config = dict(
    model='image classifier',
    dataset='Sentinel-2 satellite tiles (TerraMesh)',
    train_examples=145000,
    image_size=48,
    grayscale=True,
    crop_scale_min=1,
    horizontal_flip=True,
    translate=0.06,
    color_jitter=0.1,
    targets=['main land cover'],
    num_classes=9,
    arch='vit',
    norm='layernorm',
    norm_position='res_post',
    activation='gelu',
    mlp_ratio=3,
    head_dim=32,
    fused_qkv=False,
    bias='all',
    qk_norm=False,
    parallel_block=False,
    dropout=0.1,
    inner_norm=False,
    kv_group_size=2,
    patch_size=[8, 8],
    conv_stem=False,
    layers=12,
    width=256,
    positions='sincos',
    pooling='class_token',
    loss='cross_entropy',
    init='orthogonal',
    optimizer='soap',
    beta2=0.95,
    lr=0.0023,
    beta1=0.95,
    shampoo_beta=0.95,
    eps=1e-08,
    precondition_frequency=50,
    max_precond_dim=1024,
    one_sided=False,
    adamw_lr_other_params=0.00075,
    grad_clip=1.0,
    steps=27200,
    batch_size=128,
    epochs=24.0,
    lr_schedule='step',
    warmup_steps=810,
    weight_decay=0.04,
    adamw_weight_decay_other_params=0.05,
)
Rows from block 8 of a small image classifier, named by matrix and row number. Rows with one number belong to one neuron. Each number is 128 + 32 x the weight over its row's rms, rounded and kept within 0 to 255. All counts start at 0. Numbers have three digits each.
Before each neuron's rows are labels from the 100 images, of 14976, where the neuron reaches its highest value: "place" is the part of the image that holds the peak. Only what is clearly more common there than usual is listed. The data: Sentinel-2 satellite tiles (TerraMesh). In brackets: how many of the 100.
# fc1: MLP up (model.blocks.8.mlp.fc1.weight, 768x256), inputs 0-255
# fc2: MLP down (model.blocks.8.mlp.fc2.weight, 256x768, transposed), outputs 0-255

place: top left (32)
fc1.317:139140173173038106114148130136139180108132172143128129131148156135194082128093110119111130138155115166154096114115121145092067116053161173078135104107142111123088171128150102123115159178131159134129181154175167206191118062105126168169099102079108178097096142112126139042161148167124137118088143153138109190145029167112059109150177162060104126114162145120091198150086156133132120174091077159139193120146131112110116090144156129154114096139162145117142083131126131145140140154085135196112143136134111123125171190139136128138104099126105106079118104133128107149071184127096161144116125151150153183141150188084151138154148166142148106089106124179129151190083132136144104113109143104132082079121126170066097175113107068065150148132073130102113100089109114146126176122124156
fc2.317:096173119178151110148178124126095102144154095089128072132125150138186127126113065167092107117126153160138085095119155127168144157134102149188168152145106149107109104131135119087141129182141114113107173159107122136106118136178153105111082078088121175113188148169154149149148116128110133101121141106087102107126062126180211110099125121178141082090174118073176120176176071168097167087119052093088170159154115172073169149158086122123157147134147150107133088092130224113133095117140153106067102106104156180105138118101090139112157127136112173156174108059087119098159094169156136155130093191156134144093149108080166121087166123141104153128097074134158157134072157109162171128149146139073078124090132104090125112069148123106116143072104158120093157161169151149097136191056093

place: centre (41)
fc1.567:080111183168169168149119151138121176086147143112106148106172136155130079147181182143147144157094104104139106147117129115089133190169184124085183108135135083078096123060152082128135130148197163088130126091119138121174156140097109123104123114144180139104090084115173170163188179082155152075155115102126142164130142136108186145085110126110154116109074081098110085117132115087168162155116176156119091114177136093118168108149122148119190166128118136099152168102139117081148149129115101158158089134111178096131099110141175183101182073168078112122163202157111131052124110151167153119061101151097163141121112152071160102171147162148099122106154120166115096155094154082100119109076137105051188130108161046172168169107103145089151087133105124123117162145137159146103102178153161
fc2.567:095187105108098158144102160157122172071118133184091132116112110127106129160093126129103077154133099183113165133075094108185144159128113149118149146112137076160091135123132125066131179178199192136111124120144127107131144182084174136077146116114090125118173166120144111101138132110146114101127120095176086154106120166119165205181089184130161090114147080115101128188193141191112181144054101176155138125104028109193171152116160196108137121095162128123096146108082164108172123111137176133127145178131168109121080085129097166178110153101098107156050079114133142115090192149101126126135104153052104140116112201123123163106102125108133123099106159155189146107118126131133093143120124093165176130122128136140144116159157065158083166133073146184155110126128157140114111144092138

place: top centre (27)
fc1.521:098065110177160069188119124109161110117069114165125144122105082127126156158092132157178101091146090142149095194159067153123130117165108197094132148161110113119109095089148129134146096118151116125137163214099128079198133152109145138151089134161134098118118128086153133161135149139182062116143137088187129103060151106106168119176102101110174093163136133105106137176125127050168146150121139184188158084165161129138098108072108143083095100133105162117144157113141135087154131080104118112171145141069133139094148133090119143117114096142124135141087066135125114071043179077141151152116060131158109098200125125134118112104062148185132068132084118173200148167119119158128170134135107109133120092122130106109170074119103155146137122069056136112113167165141155119085168108165114
fc2.521:089110121096119175165078102114158142115196083157118124154094151118134144120129146107141154165171196115149131130110144107211095133149137120121158082144081120063125108104121118126121134149160178197088083074080101110116171180082127159148074108126167071122202100144123087166173108146118165143158157145092126109107185079140136101145151173178133097139160112060128096108163089125119099168123179158112072131142092147180116175076131141081086135083163143167122160151119134123158155142159102125114162112154090114111116042150155123126130166128118097146179112154116167139122163123205129110118126137082152127120102166134132133137117144061157126084122165103121181120074109177133109147165073145076169092167159178096059079119142133180079123162146128137133176141141044149146107140057155

place: top right (27)
fc1.676:144131191123107068149116087170071125111154150144104204117125120153134170133096102163170115131147204096168195093226124157137106180085160093132138117161131151169138123138155094151123083085116149141126100067082194135132095132132153161117152108183087073085131098103174139120136111111135192119117073065086142162143120133118149164116157150073150117132187111044169130132164125176139165098135191082181122065124111134083080093119097138106158129079122139092152148145138178112144107113130130135077172085135107120078091102109107159143133119144107149130155072085103126115085155075102144118155143161121066121207123098106157119099146110124137105154159142094060149065135151143176126169113141142145133115096132112066167114088143131181177107138135116105149058080123113115147097131127094
fc2.676:112098149106129142136151111100089115142135070093167115155073083099073121108079131117086143142111191185146043133100157097156082137143121127107171124105094143121157135125133165167082139076108055051119163177141166163082117145117136183134167150095171082082089074110135124103149162154109151140069136172146131156102144111091171107104154119128130110154095082133119066169162128117148159098161139154147100095124187092111096168154121155106057185093101116134124100091137103106109125111173216188160152151138101156058102116163122096135091132078163123155176140111191130138164149146155112180113117107147185134127103086137144123126124133107088119108143123170167124112155096142161125082122111161157205155142099170134106100146062149126147204171118089133106128124163087189166184146119179

place: top left (29)
fc1.427:121165108179151153093133123133168126146184069157090100193078078111077119134169172144104126083128135162111211140168140139151137165134149148099094102124078108131137158143127136144070143113095112160102135124134135065168135124155125133123123153152074109140146162099152157151194097074160148128138144098137084160134102174151081105105140145089208127142103131181119106144128124068144123113125159188149123078104074122133102089104136105097127134148138193115128130173136121122215102150112130062178115113170171130081150116075176064053122132175120204145117080118132075122123068171166071114096141176123104112170102095157135221144160121138118170081096142140158174166103205146163112152128153116113098152087153165145111108141128154100133137146142106138206102114118153117060140117140126
fc2.427:076114197127111108114096148107094098131172158099135081107143138193138095133094093190134176099051095063158115098164138186165114145169133100094160131097116121124131155114142116143127079111178153145176134096114056096117191137145144166106165094117144094126142164155170107110196113146105132096102143127099091143171099122159086139111071184143062114106104088141079125161105080134191178118147158143141117160154155169048157147152128081137056145169081110120078100160143162121166121166180133154126121134133127171095134119121163120157122155122151101070131130154105093134102146128121135132116135145110152075096148092130099126136138136109181158093104164107108145128125196160165104121096114127148162117167172147146182165133101138128126092055102087156158120094151153132078131000180180

place: middle right (33)
fc1.388:140187120135172135134095070140196141191164129125124072106141089117160092173075126087172101091137133168126117155133102082105052158109140108073136129143131141155134144158099117222126126118132157120138138191122167160176126147132119128125086129099156068106108104106156111106126085138112122140131148100085093184062145160077172122130161141130096102123203190157106146119170053083091120099145109171124125097110127123086133157150150104087113122144081094137104147104130114075141062116170184132124152105149147153157148144143066158085115133107115093117082159106117095109120101151110135075153113132137090141091119072094204104144126123089181089138146116141098087147131065102154094089155119109128111127095132179092163095155069090099185093091058141143109166074097128052155109141176068
fc2.388:090131086146127112151155143110152102139075113182119146129172141187161190130085067116135111128155084144103133105158137153103129134104083164181166152148069103097192076124154152149118145089098177149139160149135120167089139104110184053094114151135145069060130110098101109124120137156153073094106135047156110135117099128129148182116164169110082094124086119117091154095141113227178154165095127102131121139136119076174067146148158132059121120147142126167133187114113154113112196124072111074165112108144110088145180089093152072192146174104088087112110134143122183145114109075143161112152127197120143052129111082115130121109108128165144123107155121142090128112107115139205090082101128133114127139134174168140117123071151124121096154159170160096131154113171161137159138095132200

place: bottom left (40)
fc1.237:144148130104121141153108092181124082131136105127120102103182137108113181112074130179087077091141085120154111088162123071113096107140124191144097114116200098124179087118084145126141163178169177128122150093086150090141115119173183132070206145108137102124089135115132157088145131166127110150144123095161121093100092163081159065107091174136132113084126149079145108158113182045130080096096098085122132151112131080130108086175142154113099179095203125132142192181159159135202125102130129106137153088119106114088129102136121086109182118233075110174136185088083133141153124166060112149134091106156167147160187163135119135139147144136136180182135120080084102138160108170147149144114143125171119103138090125103084158119081100174131146122146119080149132148089159122109130125178095
fc2.237:088117092072096138135104087109091144116134103143090129100099167173154132176137150131150130172146131095131093190114058120132112115142147151106137171119149092159125121140088139123124122131106149104084151124104155156168063138126115129149107110151107207138135099088056128074129103088089117121096159062118123138161164149114200186173149190125179187141110140153097159132159116172184125051117187089103108180140103145108109082071106146115122102092091207108168147131132146192073143205152122110121154140062159096097108064073124112169089120126149089170069130108165130160128094200129154160094119142123150123131115124122107124175206146080145139123144113163154122122113158146085128175133137125132096141112140118160093099088125147105175151138117108065076125080118136190072094133127201

place: middle left (51)
fc1.746:140150158156139108153165159139081138138124095108120119116134150092114185109096139042141106117162124147073125153141132120114135095186180116115187060129112146099107142151137080131091162112134133040122121085100146106094139188118104149059101145119094158134051127135123140058111127167190142164148131148161175100118146113133084133161123134110177119110100151105137138112087095122119134118114187100154048153165087110076116137132056089169110160110168156128115119217136166145089064097181107155129110107120107147091170126172135112106142112126099097103158117123179168138111149122173100109107161122088158139147068147131127144121167131124103106156087103115190138060079180120094097088055128154147111121084072043177165150106184092165106113104113126159073139103130127097171102111198113
fc2.746:133093087119111173123114156122142113105177131141159114121080138151113083126134150132156227132190131098114143168154097175057120140098109124133115120107163177156115096157146115107138041118104144148119171172131142197078070151114225187136138093140075085159140094186059123173137201160134147084137126112164154111095147129160195147150114101105071149105110038095103174146152187118103091163192144174116094079158147163117105148128134142154088115121095110116108149182069127171072145083104171161091126217083166102105124162107150082136161143138108052102133099107113122145132148156102115140134176120125124135091111083149089068118102097183157146114115116145152081117106151148078133149139135087108129131106115109133092155160144166134133121122100154146098169154163104144132156129114137

place: top left (27)
fc1.302:148155122125140089234171123079152137129124212102133142101149156120144078135099175191125052144050122185084124153143076086114124167088108123144153165161149129110195101136120227155165122079109169143154130140158191120154114125078177144158127104215108142071128089175152106090135176119154112108136094111111136133087144172127180125161147157108170138151182137133095127156139167131155132108130105139179155136168136143071105033106183142082162131105145144116115133125123175182147146131149138124111096148160149143126116090052117097146100116159120151109157168109120155105152133169123139161152172175090124104138169133084121184115165099111110117127139111124098137072141124114113117176106127161207154132073121163160133108095202136099133156115102124192095136141106161131121139134079164
fc2.302:120115103122148089132103144153131150144160136123099150132144054066194175142090194115166148125161086081120108064125153116086129150140156107105127131143133172106137123114189152164134135207179128111100124144176123182144118108121157184106121090145135101130072119144125092155121124178132161124192115097181114131132131100147172076170149086147109162088227105100159168185139155076117171182170133155107122098137145137114093129133145104108150109060087125168126122130153120132108168146128161143214130121123086119153130163097125150173093134165118111161116088132148142108158064125102124151141139026166065151158147164155077117106135152187118109098097082158098135173160117184140131153128093148096117151164179148077145106135165165150122135113178125159057121098148126095215128163064098

place: bottom left (28)
fc1.117:139094149084116121203116167124147141153177133106111143138136161149095203126130130141156120093136125099145054089177117136082117112060156084061131128138146100078159116173060170140162119157156152099103120171114111067085118070123144152158171145158157149142144125077181162148120127176163160095104175131117080140129104179125149110173119144105103122118067105139097109123112113122139135108104117112186105173112149088100078100104143164135144106181127125118096077155158127069174173135130154128138146152113109192156139079141063126124094083115124127087070102122158143135115148146083150134214131081144137113162097122142101080137088137094121151105159129126154145128085055148098074132159138132117115170174098158144047153103058088076068107142202069136201129178111097149119151122109098
fc2.117:157145130143178103147068070147166094115074090127134178128157123112154054165065157126158141099085120109149088075099081104124109140138135148171140127184127145101193083177097109099103196146097178130096158083139135151099147183142093120143078090164103177113147124073144162089121137130160106158129145120162157130178193141126066084151185143064150072080082107084163159149156159120108126129166160084142158117106140106153094095198163143109162103134097114182135124112149121171111145103127154143172144127142138103097105069094141101149124126180127181143113147173173112129094081116148075098109140167147139154156132177130162105195178120131120115114058150149134097120160116146154135128079141064150169107055133117129200142110144143081103144175118153092078139108060163166106116152114140

place: top left (33)
fc1.544:135112107180128142099065104174112153118079114143104150170126122152079161109131113114165177128096144121149118094161158097110108124119082133100119146092129176120103059048088169143164113089140144177126179137072124148126124123142165118082150120085163162129098124086132093099166082068142142063177035136143164077079128143132171116132093133112137186144138157129108128120137059129135141072177143115148083116112082100143104160141129126141157201155156111154153119131125145110052130143136135166117120132111151122134122166098107061158148125178098133089150129160157086145138077139150130145221128074145116094163126110092131086148117094197176162141162124161051081095113112178154138102125132065058148114126119173117152104223128106110092131159104136115124154121092053116147089113146061
fc2.544:129179164149135089097152102092117168160141100110111136161174150159121137150137127159183073131166087133151142072123095171077148122125136140145143124135146103071153163162119089117158137103124165117133108097114147059099184126073144105107118158178142136099107199141098076141151149155117103126121167159106112157136134183051076132192172142068090148113144141092111105127121153144140152172168139166119128116143160140151061134139134104042076099111074121069123162152130111117153142033159096111205131122099130130116136102099144109086137093095124121157097126127049184155170138145088095141181113157171147176149104131132121123146127148057080141118135133131182185106125110150121206133135108186193164096148098166160092086115152105081157151148107191152184124149158168093147053114124131

place: bottom left (28)
fc1.243:153154119087159121156140132163122140129063153121118091225118177141090200084131112163128151165110103137176124091130158138156164152116102156150181076127111177159173108112123122188044128152117162131155145128116112119148068156137121095122142141126141136081156171167144164154156127106180159176125147091122065099118142155131098080068107158093183105149175178110150135146151132144112131087146115080103077159122172109086123150105139192137051107097117148140122100120102149137185122108219092134153067144138073087079130130170156163125135123090085176103157108094119127102160098101084137087134132109173180120088159095149079146107183093126126132110133080067128183115112098113187154094126107109082105138117130103147121157172072108026123161087164129145131103094088135125107137082143139
fc2.243:150141149087113109122116080120117136073127139107159143187104097170092172155124079099115119081150102075102206121140145175158116141131134098148105065119104134084193113107071098145186130105170186158082164130144065174124079112114099144117180138086130099122092096122113129103116183148068143112186085098120168122059173088114153113091085144150121132153099135104135155130146152122090067099131217151149181175187146141125157171174122218116163172123069125117099118121143105101095163121140141152163139096126156140149129113135107129132147167126183112172152105140115076191135107163166166151120117140146129112188102101164103101091124133152122094159140120091150135161133140150121192118108148142156150185149082181126112161114131131066119129132103176169073152124091134142157121070111022

place: bottom left (30)
fc1.421:114102144177130140113128095119199133140129107126141098131164196157118134123161177139135133135181179094167102167178096100123138109114170045144095099139091120170112125150127136139092136141089035185159102198179142131168056153146111148138140125187147142099093105176129164171095102145145109180150161100156135125153131123086104135183154129165166130182097169107141096168132190114150082126114197104139136126141148099167138142197093110151084168095092163096131169123117194141143079064105165129140106130112107096141148130089101104122131107113095074161135129138158143158098101121081159165154057146170177104153168163154121169111199148147159151141141185152138089089161085104118172105075138156142139091113130146138162121113107125126138129095125212151065103127125089070108145168093193
fc2.421:117166186064078129087097184061124127098145135141112135089112097086135136122128142165099137142139167168146152087134127174171107149142207132060149115101119044125153123121143067085180128092051153121049155085152111089114159103106119133143207119130082148181125147125119107122130101122133138100200109060046090103124091110146190132124113162118128140107136101140087140109116147107110099094149124100143155099136121109097126095110162168160161117142151160156114090135134200100132145130117144215068101129121101103125164108110141147131140136140136105091141134154131149127092161114189164107118135087088147216169096158125124082182138162143088144122172102109152129124118103049123122172119191096130095123068117109170105088129200132102154149116138086045101142156100135089119134128077136

place: top centre (49)
fc1.16:157064152142081134117101064129123103167115117136088007145147183107142107178148127090174179124173046083084127187137155108099142125070119116128171137132117112130105158161137044149052102106107148179127135116130150105146120152149148154130084155090108083114174112130137113128133142134103121122135146120121154084139172180113166111164121142107146148141141143166167145122139168128110181123106149164202141185079109131145157162141135130169118128168154169148143070175119080153111100152159161177158124080065066097176092141114143128134167088127096173119133155134118114133165157150089135165115085125103093113160105185144087162071193144170132185122168093166169110092103146129106134143113085099079130179127129152153149158055119184099117087116164134175163122168089115163133170107095166
fc2.16:106155127173073131116123094122131089138119075141171142120081134134138146118121053166068124141078130114142145111155108070115142104088117129104134147146142161193113099128100141131193122169074124161061171148111104149136154096152096155097164158132123163127182148149147155176149174139103108182127118162136070116115130130090083122180183110158106159178104174060097128071148050197090141062125165151134110163123110172159066139130156074128125096116110104174140135138144093085156143102135177098154143137167146156158165137106123162117134114105094140115155130103151111134078072141106122109100131106126135108099185092142125174216103065167119165184093086082164106119109102171172148038164098137134087162126122103183117112083136038134089104103175113104115128146096100111079159147147121

place: top centre (27)
fc1.487:098090073107115147112100151117140141093127088153101161153143110133076171158121150105111125089166081124101178108139103142164166125089112122049160119137162132049145136154152101082139120090154078197195187187144121146124119110159105131101118116082080134123136136116090076084151113113166116130110115085055114106162134092198136093117158145124093115175118116144146102127152119112134127156098090155150151179096111123129162168128136121158097115120122151135100208137169135145143085132102095121059182173121078136072121114113196081143055102136141145123158093141135073133110049092155142119076109144134063136195145157163068069186126188115131166173159161148177115148183104195108123139121075095130131119153129138095164140089150110187164131118138104119104175119081118122099109150131197
fc2.487:137093210121107143167115070126142150148098145112103082110109163119093144082043155103174175081181167148079150122106125109123149130145166146144173146116125125103095163153138136118072110085142141139101099150098083036175157133138075189145185110166168168142105139131143159118107124135114090169159096095154120102128163147147177135114164144113117109121159158141043042124081083176167166189124131145174092119109151121105076158146141173040142134136125103049082155104158186109098153157156100110164150214143142095138095158163148122119127116126154125137146167155179142144125190134129088146128125163092150091123140076084143109143095145114072131112176117083138147153107101062179122153120128124093096115129110116124125116190148134120150084144094116161151112072135139187130061118103140

place: bottom right (30)
fc1.328:095171116123129153136131129149107112159110104138146131158068104101111072105149126107128105166090129169117127136111097161148123139153108122188174121113052130202096084140175164134119041130153139136098091153111102162051126114159082118137111147119135188169177185111086144102134143097177172203126161136116116076096169170110139123167101147149183128159118125070076178149148164115119126092209097073108196158098117205101084134156119125184143135141167167136107115084101154166134166132155152132086147104114101187125146074083128116100113119148092140125114122177059189172119125112133146083118187145141167131066138079117097175077096139121111162175121145153156170150114122121107142089161119092118109090214118152100174124121152145098112107093132117138162144062110131095089147122131186
fc2.328:154140109113161124079112085131144122136092137141146142142074106132138181142124071112147098089148193101051152118157152099145145148209113148110178131153132111150169093130157107111128185119195096145162126169106188161157131158116106114149136155132161131186082124237173160098112063135169121096156096121140167128086107171137135122131152118103093083128184153191132213150127138136114140089071100104097173139146170038133137142119099171117143095111131077138128170110127112163125134108149153147108147172113090122111165088150126069116127096132199139151138136117121118140074159157098063164177104107136170112082109104094118094123196126154089167130126104124126166174115210125139155144115094123119176135138106093094157231156134087173126123085105121130060104090143141131139105158171126

place: top right (28)
fc1.50:141142161163115079124106103122168117120090087160129110141044130128227133084161129115185153088109091066089187076052180069142133103068140110151124135116092124142148134097093149172092099181122116140110106139132104125114100149117147137189126096148121199174129171172133149102118144115188120182085102164102122118078143086133100079110114104168074145125067081167091080073162116135187093107109122139105094163125172129127104106150138142158120109163072151139136124092139127172147077117160117091153086120130163075176110159124102121167162148076143107129130154183115149135173121181097138177178176102078102120126129095149134114168119151112160157136135132112181188111143136131138168191130119088098137095070139084081110126162110119102137106090132145086092114165205153127125106138201107
fc2.50:143130068138122105156110069138120115125113118140114180185169146105120085147172048165117081149110139125181118110139151177111208161163140137118129095157140109124189133095112184093112129164123146175116132073129119126118108157172112195180103133081135017128171110123164112185124076094144136161146167105123177167117110109156168126141149122094123148167114166113172129150126137184154163085154155123122088133105142134120169100109153181087124107067114078098164144170184119096131097152111097125090134125187154147156122153118114104103147101159116072067126148139196175133100109135137146097164088197197126128154167158099151126102096122102109137099059123084086127171127134151156140165150134155130179134112223115143057133170145095153140111094152147048132072137127079122126126098101107

place: bottom left (31)
fc1.729:125124152076164144123107126134140187115133131142125124160124147137095153100084090218110086142079119175143176164134173133143075150068096206122140203148184114090130158196114076096138105142153115206150093058099141144154076086164108108145131170114134140098132110183109154102117140140142091118121104154117093143122188127141099134164140142168116108088164123129139098135110201157144116090199133145112130170054090074141137132094133093149124110161167123079183092151195121121153106085157118180099139133149140117074144137114165150151107144206087131126180118070130159161144156112169152107083142113109128105174136181093142111095109080123145135130119087098132124083087130163116143099137116119147056139143173074121204103087128122081109126114126128159144152160098152188190170104091178
fc2.729:101140184131122089137118104095099078163127112100134171062081128120147152149125110059097147182111194096151202123119159104113152173175183108089154126088143123107075081148123164134142200090130090138123166129179095091156111115078192143058145137105156102097087134133160099120182112087107137145115080089149193149156112149072124154166112131122138178121121142141131091139102175143131103171081194162144120107154112158128132133155150116049164163134096168144151149114140190158124113145109173128059081113058171174179148045128154144067119142092106118114130106116142077108097099153159109137144065115135115167088095125091157117115133185128095120134161181098140192154148118137128176141100103177094109160169115137137105148125135074139114120119123143101076149106103107145185199137095132

place: bottom left (36); bottom centre (27)
fc1.263:084091140130091191118114079160172144143158053144152069134126139104165065107122181178151122093142115114144113108104007107100176132107119158148112065154125133078147151121166122073069114126156103118127091095117093134113115176080104149156106111160129127100125133160158178132140153138162140166119136107119120180172156163077119157174096122120095067091110159164169137182129175194150148151159114116091162124058151133147115154091122140132163127175205113088099116163177161103100117141080138172134049172125124082168130153163156172118130144113136097175106117157134126095137131089101023092088131132171146134184144114112133139062149137149153128108121127160088172130101162167096110137152132131127163121172162144172145188158072156146127159095142088123122082100138115158097079156161131
fc2.263:108109154096085113096111141140154092118162068133140149121090108084143078088116119128104098163143107112205125140168132141201130150119158134147080163093138120128130162131158107127122094207105137148178106109103152144121109154089086093148075067074108106135100034089161132114111179129107140107167150100161082114099094111135174108110083159124163115123099096126086129098129102147127118114120091161133093141100154071109100124207107136133118108145197181143106094097155118146165075092115157141116133157159126120180134137098131099073098138129069134085130095129087154087077146118148167124106114182129128147186134177110088168149151154058119134121163155174107115154117027169102139127173144105148092114112161163139043059135141105099109110142124116147128194189075130129077212102080158

place: bottom right (32)
fc1.519:110165104141095081191127112193125141164163124122106079164152145146099124170161136145157091115133154105132101081151127111107125118094111096152095093155137143099136188099118138129068120168112160122066089080103159133079127097157115126138108152089100104169153155082123131088126103146103160211164135143142151115131115132178144157035082104108055167155125136093140116121161153143143077120159080119108096111087141171155165196165129113088140149111161155063131183116122108140137107138129112087117180107076125175115111089141075094126139046078085156083106123154109181083087050094132130126064163120138115122176122065119108147124152028122068128124147140119122116187121117119081151109128151148112133092113176096159033113128151152095163105091132126130192092153112130137153162085097156
fc2.519:081116130120145142142099187142123088135166138098180173174134156154149162103141095086088112101121127043130093124128139081121126156150122158182093138111122154138124158126123186164128128093095155141160097166095098192141090175122091132150156154149163093163094127105119092170114101125103122152078129136089075084191150170131149138135088180138158150131118114113131101142145154127149116141161128127084097111106185164175144141117154145171176105120086151125147110145144104137079123182190055101130152129086171151102116139099128125152097122114138145113171121133144093099149166061113103107136076151132166107089123148126071152176121043095125147080133154124118126116127118200168143069130145091092177165191121226146133149146126151067036104159059124137165141092090128149068138104196047

place: top centre (38)
fc1.451:133101165142103085129135116110099112125131139112122132168041139161053152151169134085109102045169140143099169114149092126097124107160135158157161081119168159096139112141122142144145069171132196163140189183108144131129154133106133195159123049141142138136147146051164090084146146105159150136104107179076145101136128158179134069094124175101145149148109138157107146178093165124146102098170059133124138126099118083113154135118165183126118144120116139155142109081091117124191121137128127083171166130119118098110110139110108077077113116189157131144176158156142147118129102123088127181069125113116151075109099117167155178131195150150025104095176150062145132101188161177119161097166123141090133109084109160158121156106126093108123090098162138107146100142074165077097148166091193
fc2.451:152158167079132149139109071090130124136139185091119122079115103083127142108167109136159111145166157142095121173117122105126154127138161107107149124125129131132114182089125134189140133156121153115112170130061083118115172078122151111122119121099171148130102132131128105165088073109149130135102140134103185152166184166071097125118153132125109168131191079120103074142076112128092082150144130094115109098083172099087116109064181122151119113064081169039100161143145161146082091151146136115117170099159130143101134054112120134121124187146189133082123123158115165197097085052123123022140126094118136179109114160140111113111146120133144152090118151191123068157147132129155115143102055174042172112137178136125146118177116205118111094182133167089120095114061151119135139065127129